config.toml
image_size = 48
horizontal_flip = true
mlp_ratio = 4
expert_mlp_ratio = 0.5
patch_size = [2, 2]
depths = [2, 2, 7, 2]
residual_init = "none"
momentum = 0.95
orthogonalizer = "newton_schulz_5"
weight_decay = 0.1
Rows from block 8 of a small image classifier, named by matrix and row number. Rows with one number belong to one neuron. Each number is 128 + 24 x the weight over its row's rms, rounded and kept within 0 to 255. All counts start at 0. Numbers have three digits each.
Before each neuron's rows are labels from the 100 images, of 14848, where the neuron reaches its highest value: "top examples" is what is common among them. Only what is clearly more common there than usual is listed. The data: microscope photos of single blood and bone marrow cells. In brackets: how many of the 100, against the usual share in percent.
# fc1: MLP up (model.blocks.8.mlp.fc1.weight, 768x192), inputs 96-191
# fc2: MLP down (model.blocks.8.mlp.fc2.weight, 192x768, transposed), outputs 96-191

top examples: smear: peripheral blood (99 vs 16.2)
fc1.92:121151098172172125155099168143162121162109144128097133148150112116136123140136085102121115130082129077133177153122138149167136110142159144110151136111138113151108124113082088108165127127136140129130134104126136110068112109124104132087139079103098132149112121129106097166133137156125086158
fc2.92:137141123131146136170157130118095140127131148116114133101138139145174111128153078100135126188160135107157142161102114110115119140070074158128084195109132114096084082147118168154111131151127114121121127129168117135142164181092119131141130091171123080096122139173129119106143096146142109101

top examples: cell type: artefact (31 vs 9.8)
fc1.553:110118100084125108103152133107118111103110147163126158137117165133147095128120108130123130104128151106117073137140101136136075131134117160096135127148139127111142107072110089145126114113163142155122172168152113079201094170115150130134121115161186106122107130115123092101131120115107155144
fc2.553:133150145121082112122102136141108148154112144140114146138165095150110133153144157094104137085110146107130139164163079134113124128151091114116128128128112116148150111150101126115150095153126130138125151160074135116128141132151117150122148125138142088121158138080144148120144152082151088133

top examples: cell type: artefact (26 vs 9.8)
fc1.267:163133141145184083095169139182135122130115116116149125121161119134151154134104133179129100126104134129099122142118093115135141103120101151133094146148114130173134143141073122139128121080167155107126170109104171120117132121142128130152130122135124139116115119121066118102115137167123078102
fc2.267:129089130156103138167115107157122156159129145169078098147129115132107118141069104113094148139133136117128110122088135140124126173089164104095104125117075120134132159067076121075137089110110122142122130117135149140149127139105121128150148093143132103131110126155140079090146129154102078091

top examples: cell type: segmented neutrophil (40 vs 20)
fc1.318:134149137163119112203133116105131131143138143120124136141159202148120110094142096097148076143127113153129120121149133141136106099138152130085107091129127115130123142100137136180142150104099108088117131124121105081167170147105129148125133124089107110181170111098068155075135152110112137143
fc2.318:124139148143120150143115149166102151112161123134159157112101103122145125091132118130118122094121145120142092142136151117137129162128113111155109147085127157155124093096118118110083089107143103144150168108163153104117088144131132136121154108135156137170159083146160136148107114143110160127

top examples: smear: peripheral blood (99 vs 16.2); cell type: segmented neutrophil (49 vs 20)
fc1.176:109147125163123163125150100109085105107097090132126171145116121122105143165108150130109126186167116137106132121095136121107105132151131118125095079093099150160135134135130107130141148171109115140100162128171125128098102078127142165141162149128081135108177103178124162124116130159148141115
fc2.176:123140099110098158131143122183062067128136131159165124128137125126108090107147098157103124122161123097102144150126120162145120125127108103149120115124063131144135136134121135143166131169073114089126089123119137101131124136099129146118159145100106092124146161100127121157086119126117133148

top examples: cell type: lymphocyte (53 vs 15.2)
fc1.314:144158117100104132141157121138157154174099151108116140117108099131113126138124114130125165110141127165133154133111138107154131148157103116146151104107157159109152151069142167113145103063148174140119101144136071132108158085140129142103123151148149104163158111137123113113104113106127159116
fc2.314:132124096131125156067142095097124153107114139131109138147137121154145105169151157120105086121172123132145113139146132112143143079128143145148145129124123122107124142106140159117105139150129135106091159108132164141131114139139185125153118134098145142120086114113098088147130142101165116141

top examples: smear: peripheral blood (100 vs 16.2); cell type: segmented neutrophil (55 vs 20)
fc1.442:148126126127062123110140167164129165086062138132092139150120126117123133097101140107137107140196156123158109107116125121153140150118165123139172172133153131142115136111126129130125143117129100111159132112113095049156159143127109114120157120136180138126142136099164131087132125106133137167
fc2.442:170138118108103145089097124090142161136107187182129122099103103133157132216119121146150147128127126120078135149145111103142188137136148131125120152111158148124126151091137160149131177100140138135144125107152156085088144109125133150104137144121155131092167159132152102155172169133160134134

top examples: smear: peripheral blood (67 vs 16.2)
fc1.438:133121087143173174101151137128115125135182125144147099123111187120113127081124141140121139108138140099127132136124132133123148186104119111156127130101122098094105137133144128141129093114086169138187192149150137154120078146095126127122161132126139092115139134148156133104153165160137105130
fc2.438:131141122127119136095149148119153142130125133187155114107136191132137112160127071127121107143159131149129126141167138129152117101129145151121172135171145104169163174123101161141111145127103112125142100125174163139118155160117121165116153137150127191106183112116170167130123082150075107158

top examples: cell type: lymphocyte (40 vs 15.2)
fc1.692:132134162185136117126119092128141118093192094143109118158104163111116133097119113118127107105151123090119110156143157150141191137135152127114107164133125117104132097134165106112115147130147132103124196104123096151108088111107124138168121142159129143163128129134113115114120137105139099124
fc2.692:140137138131112097136095133088073125158139133133168109105115181100127084142098133106189109128096128136144137174134096108109124084155117124138142129121089098160144129159147171160112079133136163135128112060159114097129149127081086146143106117124096117115131130127122124126142177146138125115

top examples: cell type: segmented neutrophil (44 vs 20)
fc1.421:180106159160167084120108161101160160158136146122115094176103115105095089125129107140154122142125149060116055088153147115123108121111143109134150146160107137150138126162109171146162112132089144176098125107111129163122118089161178107155091139139174120128172112088126122135084140121109123091
fc2.421:160101153074154106122104131142135095138118134138142134122129177172169103141147104132163131144141135154100161174121146143158089126150131124119127175147132104147156121133164160141139094116147113086122129152066086126120110162107151097148105144111152152116112145122137136137139145163111126107

top examples: cell type: segmented neutrophil (40 vs 20)
fc1.511:129136127124085136168123087146143139132107095113137120122141104163151117128099125125148134158151099110090074158143133148140109173101149103165114109132103090080134117090104060155083107147163161130149131127132124102102131152149149128100105154121103138130087143130113126117110117157137104128
fc2.511:134163140120091124153141161154133103126127119126118123114082097161097133108123109131142112131109080174106078096159088160117138144171173118150155133092140106130121114130152158160144124117167144151153140102144132113161142065141101106119171109086180138114100133141123128139118175129131116135

top examples: cell type: artefact (28 vs 9.8)
fc1.91:165116125115127119143119108114157156096085123140115137143118134097096112135152141122128116154098100109140137138117080125113159130153153115120104132135097148123135160153089125136108154099130144097160132149137147121091191127078117125123151102141119161166145139107179146117125136076124141134
fc2.91:112087096103134156107134133104088123135125123141119108143134132127139144190112130122104117127110148144127165149140139113131125131162128125139142130080100085144116130124087171158080128162132116115152134137141154130094131161131130145143177158085134118132099120098158128149175067114116156131

top examples: cell type: segmented neutrophil (40 vs 20)
fc1.682:153119118152146122132129086085133101161118153121149110111123141095170112177099125123123118129065063180135130086092131151129178126144081148138154147111104132153145095125121121136144175104136132147115129107114151157105096142185138154142113095145113141098121124099130138172138114140113146111
fc2.682:129132106121131147092089121164129127137084100126107146155106158116118099171095133149114122152138114119140109149162151138118127095145165164094122130149123104115149133157133174147111100099068151044133089154144128136127119127095141144111122145134108164135134107111142139122096136133125086163

top examples: cell type: artefact (30 vs 9.8)
fc1.592:145145105101158115158140127083145182096122095110150145121121121120071124140149075109132103129127143118120118100125130104143129135108122114146120155138137132161062129108139152156158149167119158116148082104142153140161141182113131161144118156110148134137161104122122113110122146146113131086
fc2.592:104110129098159103174149138069119090179169132108149124130138104132122164131164147121108131095137081104106116092112136126182121157135125082139118108089161147126127121114116138106134135135143149154116117110136154118085119134112112115102113121168128090154129138156100189110127156157111135113

top examples: cell type: artefact (33 vs 9.8)
fc1.489:133165165138113139087125123118143153140079142148091144147144145089113067138137111131135140110085123122143183102115130140136150141191136098164101109171119131156110134135111097159169126125102129146157140112137182123118134135094149106111121139089138129186120180092140092141104103109128095080
fc2.489:137121113109109122111096144144134122148141071124134154055100147090164202147109131150114073179125136139128116171121153072133147131150146162114129141164121106097152098139131140142099123172083135126109110136104110146164140154140115174131139123123122164110107105124115152108135097145113145123

top examples: smear: peripheral blood (98 vs 16.2); cell type: segmented neutrophil (45 vs 20)
fc1.487:095134196176110116142148122157144155107097108139141105120175125122097111157106142139141135107123155132135137128115129105113114107085132177134137151142156124116135149121150125151180113164151107151102156116124123133123138105144104151100162155136147065144119125113054122109131139122129098135
fc2.487:143116086086144126123152154109120097144133120107140090132126123119170118109147113106131121104079127161163152093157099100121116102101116090124145144106104145093086089113106109100161133144142127123156135084172106105125116110109117157106134127130125098104085147155149154144137148161118125123

top examples: smear: peripheral blood (99 vs 16.2)
fc1.629:120085128095113130113098130132172155137137104143127112130142147161140114135118130135131104092151131116136112153095105143110163126163097151106142138124102111108116137115113132098100110121092127128109125101151119151106118132129140123146151115064094103128111150151094086156109092159106148134
fc2.629:111182129160107144106147163135099086151123110173123110123127122100110126151149155142086119110136114133086150134124147149129159104148156118121134137135152141173134142115125158136120135120085113098157121123123104134101156150104134093102138149141098188160145089140138121156113131131113111168

top examples: smear: peripheral blood (100 vs 16.2); cell type: segmented neutrophil (47 vs 20)
fc1.702:117150145149128157150141098126116173113080117136082107173136087089166153146117097143154106118134113130123143120112130122151161118121130144137127110118108146114123124125139134085163114119159131104126138133105097158104143099111125124152139148096162111113168152147071121117122146088140087160
fc2.702:107118129131110075092111049126078103136145139157120121124136112103150141156112126175135149073130117138112123117135081142119102157121108112134077134097061123152175143149130093122140142103137118157115126156159124143132168139093109145152135139148115105123096136180129142117140129140145118131

top examples: cell type: artefact (27 vs 9.8)
fc1.412:126078092117139126103099141123134087148134086138146100129106112121118138124112140100117127126148123123130112106176120105165123148111098101119102141134157134142134193126080122138120168141125187125110114116131121125147152104129138100150156078078139190132139138118131142116149151153140144156
fc2.412:125136147122170134133091134157109128142119097134121146104119133114147124118118098125125109134119123176128153154129085151142127100139138137123138140142138163128151105096101175122090150119108114095096129078141107119130153126186125089104123161160080102100134162103165115133158166127122161134

top examples: cell type: segmented neutrophil (43 vs 20)
fc1.462:159116120157156140129154113162122091143109104119136110124140128117126078129153121105110139144097129158153143099100126150117115097105138117127145157136116136125121128146141121072114137147160113120144142140113085106112120142181120137102137134144043151111117101105105130096142109163121137133
fc2.462:128077101126126150103108131118136153106157094108064126117117180099140109192178093148107111163104167133124090169105147103129134112136112127167152125155118107122147129126122127146138127094142169132127105139163119148129069154117162128069133125133076157102149149110107126137155138159102112141

top examples: smear: peripheral blood (41 vs 16.2)
fc1.624:132104105106121128129126144151151136165108129120144127098125120097121137138147126110137140125142163084147135148147116106106113135124104116123170125171128146131185106084071083157145160146109153155160146174125115115214126117138123122138129085166113087152156122114091115088095128128155126127
fc2.624:108116136154127103126144139097137140155116088133118156140114072106132161171094127143093144104128166127085109119140158145092125109137131175139052187103146100133140140085102129089134143146121147121115151141089116148139141111140146147122129156178117106142084105150152134117089188097112110135

top examples: cell type: lymphocyte (52 vs 15.2)
fc1.615:152156111100118123143147116123134141131131128117102165119108118094099154179109126107121120152100101161144137149106069080113125163105167130113158160123109082187114141131140159098133108170125148113134148149135157151151088107137136163160098146115145089131132122177088111154138112147121069118
fc2.615:100086097100139159162142157129125155134138150132117120089170122150143106105148173156137152129125097108158130084128096134134101132125126119152132101158115112135110135135118129143136144084154096116116149108134149126064129180143129115110151122194148152098130121137170150134127138144113177091

top examples: cell type: artefact (25 vs 9.8)
fc1.674:117129095124139105132135145096112103132147141074116136123144096153154155150127117119122124153091116144139125132110160152160175144147113122126098116177099128098137101132122141155093158114134154182163163116166161118158113119105044125146132149148159122101141116110139152149122135077093168138
fc2.674:126142154191162159102119089125164160132099115107155145165109162129079143109104150171146092152110112138167112138115178121152113140137104133159135095078132125135108144154131107114159123116112150147128145089106117123113128128131122131147115101121129116152164162072130119126148095103120145079

top examples: cell type: artefact (26 vs 9.8)
fc1.433:119165114173150102130114140103108107118104145096146108177122097119104157151138107113151131140090145187158122158112173128138132106178124134118106124092102157091150149126098119159169099136135112111141141147148099159132115156161106135165159160120144125155161113092141133161143126115084121139
fc2.433:142142143124124116141141137152115112157133125136096116121181208102112148140130125149107078167154108138140139120101153105116156153111169167115172126154142098140172137115122124155127134130153092123096076117107156134105165165138180187135166124140128150135154188121135152115086129130089113110

top examples: smear: peripheral blood (100 vs 16.2)
fc1.544:138087129106107111132139164143096143164124129138124159119185120138139093122165098149157132125144141141092107153114108180127149148136130163134112153166129108118107100122143125088123151115133124135126132150153136085128126115092115182055148144108107102157147108161131122146168115093137118148
fc2.544:120138115155175086132131109153124135185078104161111157125140150118107105125143150116147075165148126087125092110165100143125101136145132141146121124115101158197125146122187111105143170160130128111142145126098099104116113182147116106137128130129140110101109061134115145112107117114129157139

top examples: cell type: artefact (28 vs 9.8)
fc1.183:179130150133121130138080122141119129126114153137139117104154118158131144136140130138138149097109142160149136112140056147099144103095152097132141104116126189142157111156116136114134121135122129160130184156163077133137104164140139133132151099086166115150095110099112152106111131092145128062
fc2.183:119122142093132154115099111124104127173098141109103130140151155119109108121155099115105106144114154107154109124111110138090111146163148151098121112141152128095105097146158132109153141068140125099101115145095106132091108103118150128152183138108082095119092192073134083103124124107145118146

top examples: smear: peripheral blood (71 vs 16.2)
fc1.419:167177165184120134164123138136145134096159135120108150100118107070121076100155114128158105106146145112098123114108103138139114198113131167117119121114119093114137085105142177121120118129159131116151120114133107114124140144148139138092113131083124174115126099108159157109102176141169091131
fc2.419:124143109117158122113131119158121145086119123171135145115133174166101123161128117141128094158121146144136130129146118102149128135136131119121160151190128113190161153080130167119141137115109145117105098162096134160087120161104166134114120139132131153118133107112126149135127145145100103129