Rows from block 4 of a small image classifier, named by matrix and row number. Rows with one number belong to one neuron. Each number is 128 + 32 x the weight over its row's rms, rounded and kept within 0 to 255. All counts start at 0. Numbers have three digits each. After the name is the row's rms in percent of the matrix's.
Before each neuron's rows are labels from the 100 images, of 14848, where the neuron reaches its highest value: "top examples" is what is common among them. Only what is clearly more common there than usual is listed. The data: microscope photos of single blood and bone marrow cells.
# fc1: MLP up (model.blocks.4.mlp.fc1.weight, 768x192), inputs 96-191
# fc2: MLP down (model.blocks.4.mlp.fc2.weight, 192x768, transposed), outputs 96-191

top examples: smear: peripheral blood; cell type: segmented neutrophil; cell type: myeloblast
fc1.425 112:123126135197163139127128133085109174164129146156233152068098115129108106132144120157053124062138105104122162119138161162162099127110145149112099108080157130141111095165186146065137102110114107130081122120130142165116182128071116169137160147140148133118164151132131080120138158136104049091
fc2.425 118:126165130174134076105088102085122174158133110123147097103163100092131075117140133104119128110121098163134117119180094151142150207107110140111111144111093109098132087137144100148145152097139114110156105178157142130145151169111101104197135159059139110147160136145153108117085122168165055175

top examples: cell type: segmented neutrophil
fc1.631 019:128144066098125078115095110096149102145093159067114142138153167106178145112188099216134099123156064110107139171098141210104141131183152158125154119143124133087111223092100127174104074078128111087106137161096099129149170108135125111104149137088158118117181176084150101127202097088114176158
fc2.631 017:191164236160089115145103089111064095114094124110113086047146136087132056113091141147136095152091130132178149158128092105135121132224102097137092133143121095131113121136202112106107120103058157110169114102129126150166159193128171136113141146177126102096081119135051135158253136098128124130

top examples: cell type: artefact
fc1.33 026:157156149101163110144136100078120154104146080108131117130089112089117161090102063152099105148079073084141101145171132092157099129129130110108118158113130166088154132138138153171133080216107121124158095064217105155122144116116088093144176080117141114087101110173183104075161147170173090172
fc2.33 024:093152124152132114132102109141146080170133130038178139143149145182129160121161076115164142129167138109095128143130180164086151168088171079146129181186155064088152164116172160043125082080146106186105149166119088128110110106078073143126097127116106139109106083105134118154176105094103114092

top examples: smear: peripheral blood
fc1.719 015:160211067103196074045124105112169170174174160167182171072152180166112126115068120094137118136107127149129162122172074152118069142126171159093145134112102082120110174145084170139130107140086099111118129140111094166190167116142103114116158138114080125112097163105148122102110112141138101137
fc2.719 014:082155109127180146064146083085188116151107097054083130104145146125165132101074122119128121072131135065181155208103110127137200184113147119134101092132147167162143157172130147094094118131154146103151151079175144145136083155087128092074125158112116070147120211114122082100075077102117129127

top examples: cell type: blast
fc1.384 039:173181085144180114139147114131062172148127077116087089125147106135103121062185101144101094081142138114117072169123094127161136100129133182140182158150159127141112211111159121071121194133149153109158096105161164170143119101150131137101104125070130116139103091153130101095166094122122061166
fc2.384 037:164130114119090132112127141109160097116098159127137029132132125171098133092123137119166129086082126154045108101092101151062110211127167100090130144095101174074161146103118151177085159146139168127127067112055147154154113127077121105175125141130141114164198151164132111165087113100143128149

top examples: smear: peripheral blood
fc1.192 163:183119100123131140137192150144135119169138127109125087136105112130168153099093086089148153120138163141153140122145101147106154131167146160179134116181085214133112169115094122118127145099128143077127115071072124133099047096100145169146159105149154190115112098119144170129041191182191026117
fc2.192 163:122131180160188098116096155151075093135069123117179188125111180170178113113159159109157113071154158148111127135136141113118126177133088107165140158118101140155115138101149144110205136096140109174181110116194135144135112189131140157101096186097084103154060060126173177111079124093100117122

top examples: cell type: segmented neutrophil
fc1.125 202:114249148154076150161125078169140103121146156061108170115137132148126131182105121115118094113113118092189165170143108123135157199104141166151087113092162103147137109127171125159113117120098132114098158153097182195104115174123122088113131104189075162095119183131153080102073111108105119134
fc2.125 185:105146121086095158111118152126073212096116148134103098123141153171119161123138079164097110121141148101110141088122121152134091162156129095164130105175147091152147154152108109130136175149034108113152190078140131131098125134108093107098120157129132145180068104163113170173149127180061147109

top examples: cell type: blast
fc1.180 013:085134126140119114086095154093125149213129143130152110122205095101134175114059138118128141115087133156157192103168086089112098073097180166152137106092155082132142055109080163132132115121146153129108143074115126101114094164078094146112117123165187114093174156132118163143161102083069198207
fc2.180 012:115163148140155082127186125142136179197140112141079140104122092128140166141133139145154173159116146108085148160129052089141145136121080104172107158104153113073075149139102127152130134162168149113023123121057136142183170134122147173122085088106153122121159143140141123102126111077118122179

top examples: smear: peripheral blood; cell type: segmented neutrophil
fc1.582 022:145141087131144123105119092158149128092096173101122146142164180140128099093073114092102153181092157103128118110195144076125127133127111150158163129073092169142128131132126112123180117139085141133183058114061118114136128110118164161134070183169120062125073125118129134088164153174177034106
fc2.582 022:136089171109166103092144181156064138146124080141127156081144101124169105144102120125086109058204191179113113159116133112169082152129179132141148079112123123116144152080153117135108192100149143122171103179098107105154165133106078152078179126102141174151093124129103114153133123139099120104

top examples: cell type: artefact
fc1.529 205:207067164079136148126100103156125138161143104108146110077099126169084133119116085143165105114129145165062144162083124137118132117107126175138127140171057153136156160126149107140120106112114166082117184151171140168087157156196165127164139178140096141100176191112143111125080108105207131092
fc2.529 182:197155132146134170146130176186114136168086128108137137094097111091143182106121154169139177136147077105111081079134079189043158073095059166131163132144135138107143136101122145007139115114170149147171136175170144173086135141152109104152162113089130084165082155121113136134109112113086141087

top examples: cell type: lymphocyte
fc1.530 126:070101127100149143095072112097179063145151130136175109173129116104180106114150198193078168148112102140150169179169150129111107127194194110106083067145117123134119120069075172136128142096162131145133160136120022106103118116170162106118182107173167105150145145122142174147149139103141173091
fc2.530 128:104108137103160119152105135151062150115101181190141149151177166128142102134090103115094141126180061147182154081118140151143104146103113118163130099144104111121135077180118120215149174122085166162133116068087117182201176101192127152119138156164162108132095132126169169140114098131188112130

top examples: smear: peripheral blood; cell type: lymphocyte; cell type: segmented neutrophil
fc1.230 119:170148106148150171134125158160084144101176109098094090185148122079117119107137152157157123119166121100116138093168153098043129166113193115133187153133099152098176177170118177102167149143154127079117127094169134226135118093120083195091163119138158133127129142110145127134171122063122140143
fc2.230 129:123138087132141153105132098161146145147096165177128109115138167121118133095110151144102154125128146166096135171114106116078171070183124091149191132161125145163156088126105089106107170118166132103141079163125148162100130146111124206146155181134103164119104176137159166163144145189166112108

top examples: smear: peripheral blood; cell type: segmented neutrophil
fc1.277 021:116071134133168135102050145106165163124140169138156081096115168147131120083107102107108150123133122097140111082147116119184091133148119169105119140120109133082061155102134130133150092135134089133119147113129077182112117055124078123147092199139101144118088193131132117113132103130185114171
fc2.277 020:121133156126149168087088115148089103064090128124147170160164127085159137176134121134095106151137154139138136140084166140122198134099097158106179079146084109074156147164142218137086086145119130178138129187176129061139112126109198113129140087123167121087162121194115153091084107127083080137

top examples: cell type: lymphocyte
fc1.366 195:159102168119096082178125189135121100148167119133182117183119115181125121174133181133071154143166073131103144132135113100100160155152132083104136106101137108126146103115118131139171186058147108108053108152120130154109179124059185093079110116080105101162108158217087108133074128121093084086
fc2.366 188:107123121140138058092066163130084137137156114089178138115112177136107096118066070125098143108079083152136137146132082086125193163106148072098136112152067150124044070067166176124104153132076063078156113107134100140111121071149108067135184144164102136159147121169154075083132091175147124133

top examples: smear: peripheral blood
fc1.78 029:169169120130129132111212124162051132130178092081143099092184197145123183145117125169137150164115156126144100127119187104141102180169117109153127108153081040151058118184110166131149108110089111119119136213061144118127142143138148130139173138084102124192094151122125166171191173130103112124
fc2.78 026:122083109095130174110154132094138072203101200109128130119128104090110138176108079152143076161108146148146160183137067077086094151182102080125125126130113150139163111149118096120159159155129154076127106113111171124147136214057115159086177118070045139156130154105109154111095119137152147107

top examples: smear: peripheral blood; cell type: segmented neutrophil
fc1.746 178:121126153128152151174141124065125163129130135190220131130093117106155155113104157098132169175173132105145175095165137130165114130074113154147136104120130144065106100163143063058197104109113145104163098131114136140108143167100125123140043128162174117127150085148113097141135062179043145068
fc2.746 177:113075106084181098097178104184091055126044138168101079139166172138072114086093163086103142149094134132067139091143171121133150162091112165139126141166135086136162098121132143155133143108152156157135152173146154112123180125068165158099068117093131188099180114081085117070126131139110138133

top examples: smear: peripheral blood
fc1.490 009:114141152110076110106059162096144148176092129106147154145157093091136063154047134107172140119087164162156177071135123117127128150142113114120143094150047160154137181106180091079089121058140136117136107096135087173073163075092108076081141132132161139137111168157102160120148069151115089146
fc2.490 010:116139191165149152078113131129110122160134149178126098181134134125121104087069092138151121157169180150100185117141103175117154148166147082097132083171102132090119134128120120096111161139145115126114154139143097108157106222146179118156141121130166043146141133110143109175110084111102116147

top examples: smear: peripheral blood
fc1.623 011:098110154123111144148181158125082147134185070105116092147199158096118104187056127098104119145105199162088144110143067108122121153123085125127137151151151112123106134099108134112196110145059159150155081134136146127157174135106124120107098117100155120166079141139076149127182114092086032141
fc2.623 010:093120144118165098066127149102088145188137120117060130105150135159155121176098152142147151159145179165096119169129101107173194155102137147137194148080159112108093193109125127089129136131096165122125157141122113110101137148075120080133153125042155148166132084122109174100188129125104060148

top examples: smear: peripheral blood
fc1.419 136:131137145164136152175140098156146142108108138157136165086058097096083142185092122161096118108065106164103134159101124147079156117138106192053115126067138123126138105115074128155118202137155176124120192095142116166106168170130153163125143094152121129155179116159067127174091080085126115126
fc2.419 139:153124166157143164134123043124141147135139194150136161083057105140144089062161165148127093191179180122156103115128115142131141142165168109143134142061095186142079079148146121133106140108147177125160123109065114103139103115157132095148139169130104150179099139174206112115098173135157141156

top examples: smear: peripheral blood; cell type: segmented neutrophil
fc1.655 182:128160121162161107209086093150130159140116120125130161162167109133131124150159109120182151096157113153095143093111127147120131138086079175046103107118113085113080143122141120131155142085153085072134154136195149126167105176192112132096132141142154099168098136132100108165125092120148112136
fc2.655 180:172122149104128152130179156124144125086107085114111104101169084084168175125086095171091134112127193085172090100160157151074158127122105101061106129112129117111142056153102127167139177116105102103109096166147161152136058139137204112125172100123121179157146191167115157099140130112099195129

top examples: cell type: artefact
fc1.202 021:188112178126111137080119116128172132080090121153087135067167130149078121148143145103163176176115124169147086132109131182104164138136149101086156147106080109108144172084096118120153081071124172100135113153172050123117170163099100106111123158125145115147099136124135172110122153120104035135
fc2.202 018:133152109150122110062167108109125131095154090154091148174159140121099122160130148163087177137141104125104155135163072133129142112214119098112188093154133104148105188155089085135107178077057093063139170107196099161133145123169155097100181168117116122127140092140138099114125145142128159131

top examples: cell type: artefact
fc1.444 026:122148125095184102074138118185178124125132187166130171079149118151126167084073065119164157082151157143085150075136108127105140121140134136118158224143073129125207111062106069158109050119151146134094107173097128107134142090145092123110105151105136104132155142147135111158146165130122134125
fc2.444 024:118208130083115204133095062154116097115176145110116097113106081101158122133113103150207084076126078102198120150077122131114119095140064120164152149102092066106105080091096133137139132103132120130169091076138158197124120153147094202120102088071131120127142098101091097102114067129165109146

top examples: smear: peripheral blood; cell type: segmented neutrophil
fc1.443 010:189208144147146095125159111082093142118137058117125124145137092150197125134168113113172166109134084116050130137153102149077181089114108171062084143106070157129088129124113103117151142051165097127104133124116155104109097129127167193077101164129128147140107166151130191133145100141099119133
fc2.443 011:150105160166119149129141141151152130123039106086127098145138092108095119122097087088154063093133165105140120144117113120169152112122073090101092162087110125122054164114141090161161146125095128143131106138073067131129089119117135082155178088117125058133160149088189098212142146095197118151

top examples: cell type: lymphocyte
fc1.225 066:127173199122131122118063176160136082157109127097096127105141078131143182090099175144129148132074131071150100157121150138145087085129101121052125166183106114127160140146152146155076168122108135171092109145148112122071124145164214112050141092108147064138137122090161121109119189150105148135
fc2.225 068:115149130130147148131156122147134093038139080110123161163116122135145086152139089106109158110105086087162087109125143131163095080097124137131078102116157078157055119150115130102079144127143084084216149090143167193046082117154154087166097131136112117062066170111181085161067206121154115132

top examples: cell type: artefact
fc1.540 194:152014127120152158133169096101102117127099095130146122123152066100122115123140091130057094136107126141191091154179152138124197146136128154137153098125135182164181120086107193125107096056136134154157152154126140077174166114158072103113061182151168095160103161133113108100085075105160140173
fc2.540 189:033128165126080134106100084078134129104181145125156092119123100127156132085086128163143093144148142094161153129124132109070141126074148147129134111137130100122147177128175141119131180096147099123069083131094112122078149082109160117101082175128138119150123119068070169122150136116148107157

top examples: cell type: lymphocyte
fc1.718 036:192074210152155117137128137080184195085130100142120133117085115125211124086085165120194134079109060111131124147160102099146096151143135161143113149163127087149113125163180141096142164101073102168166126129086131090121091140134127130130148150096168126118172086164127188161081129094124119088
fc2.718 036:123145098159153075116081146126118141190109118093126052115091117155135112128081163127149112122100087151179107095183145158152157039052127128177154196114116131116120116100115067111120103125179104132143144155130091123115170146108090147142137119143163148160148100123112137132107137067095092129

top examples: cell type: artefact
fc1.66 164:128117129138165129155111136137187122139163185142101109088102093143090140125190149164120142116165149189132115083148145153051112097147136165106169131120155157156155174116095097100108137121135125122085125168139111115165157154123069090069077142095045090147099094112111131166128161075148102144
fc2.66 164:049107094105140162216119095124130126140153089151101190143113129131105116156172137145128113100132154105122168110111067144180196104023139170145181100128121111130068171129132151192133149181111097140113143120105171179115109175093114179152071200206119153104106117169138150127147168203119090100

top examples: cell type: artefact
fc1.574 028:102055133141086178086136142145119084209154118185166068144149183123065107145062157112136114121107097164120132106111150157145133098201125114113115163077103135141191142075079106114090100112129077124149153115138143138083150192096169150165162134135148128112169155098099181111130125183130123093
fc2.574 030:091106116192088141119088137133133142156174108102166128148175130137100099201120109107098083170142133069124097162161182104137139149110133098142124099115062087173134161095113106083158095102150134112094141159124113108098163140108133093148166112142124108141125117141150126128115076128143092156

top examples: cell type: lymphocyte
fc1.207 012:076112100146104079086116170106182106126088146139137121129130092141194178109093099142123158113144089103082107178149132152086152116124127162087216128127070157131177184133129140177117155154103145110137154119145109181091122071080111137167154161066156106115139097138146144087130130107156129121
fc2.207 012:157159145160116105118109164173126147157128166085124148129130091142148104138085100060144155101135111116145107174118112170116135087070096073173162102121064072134097162121137119153132134048138123108139074146102093126177164115075137140168215105092099056186112101148140146164120166091129130149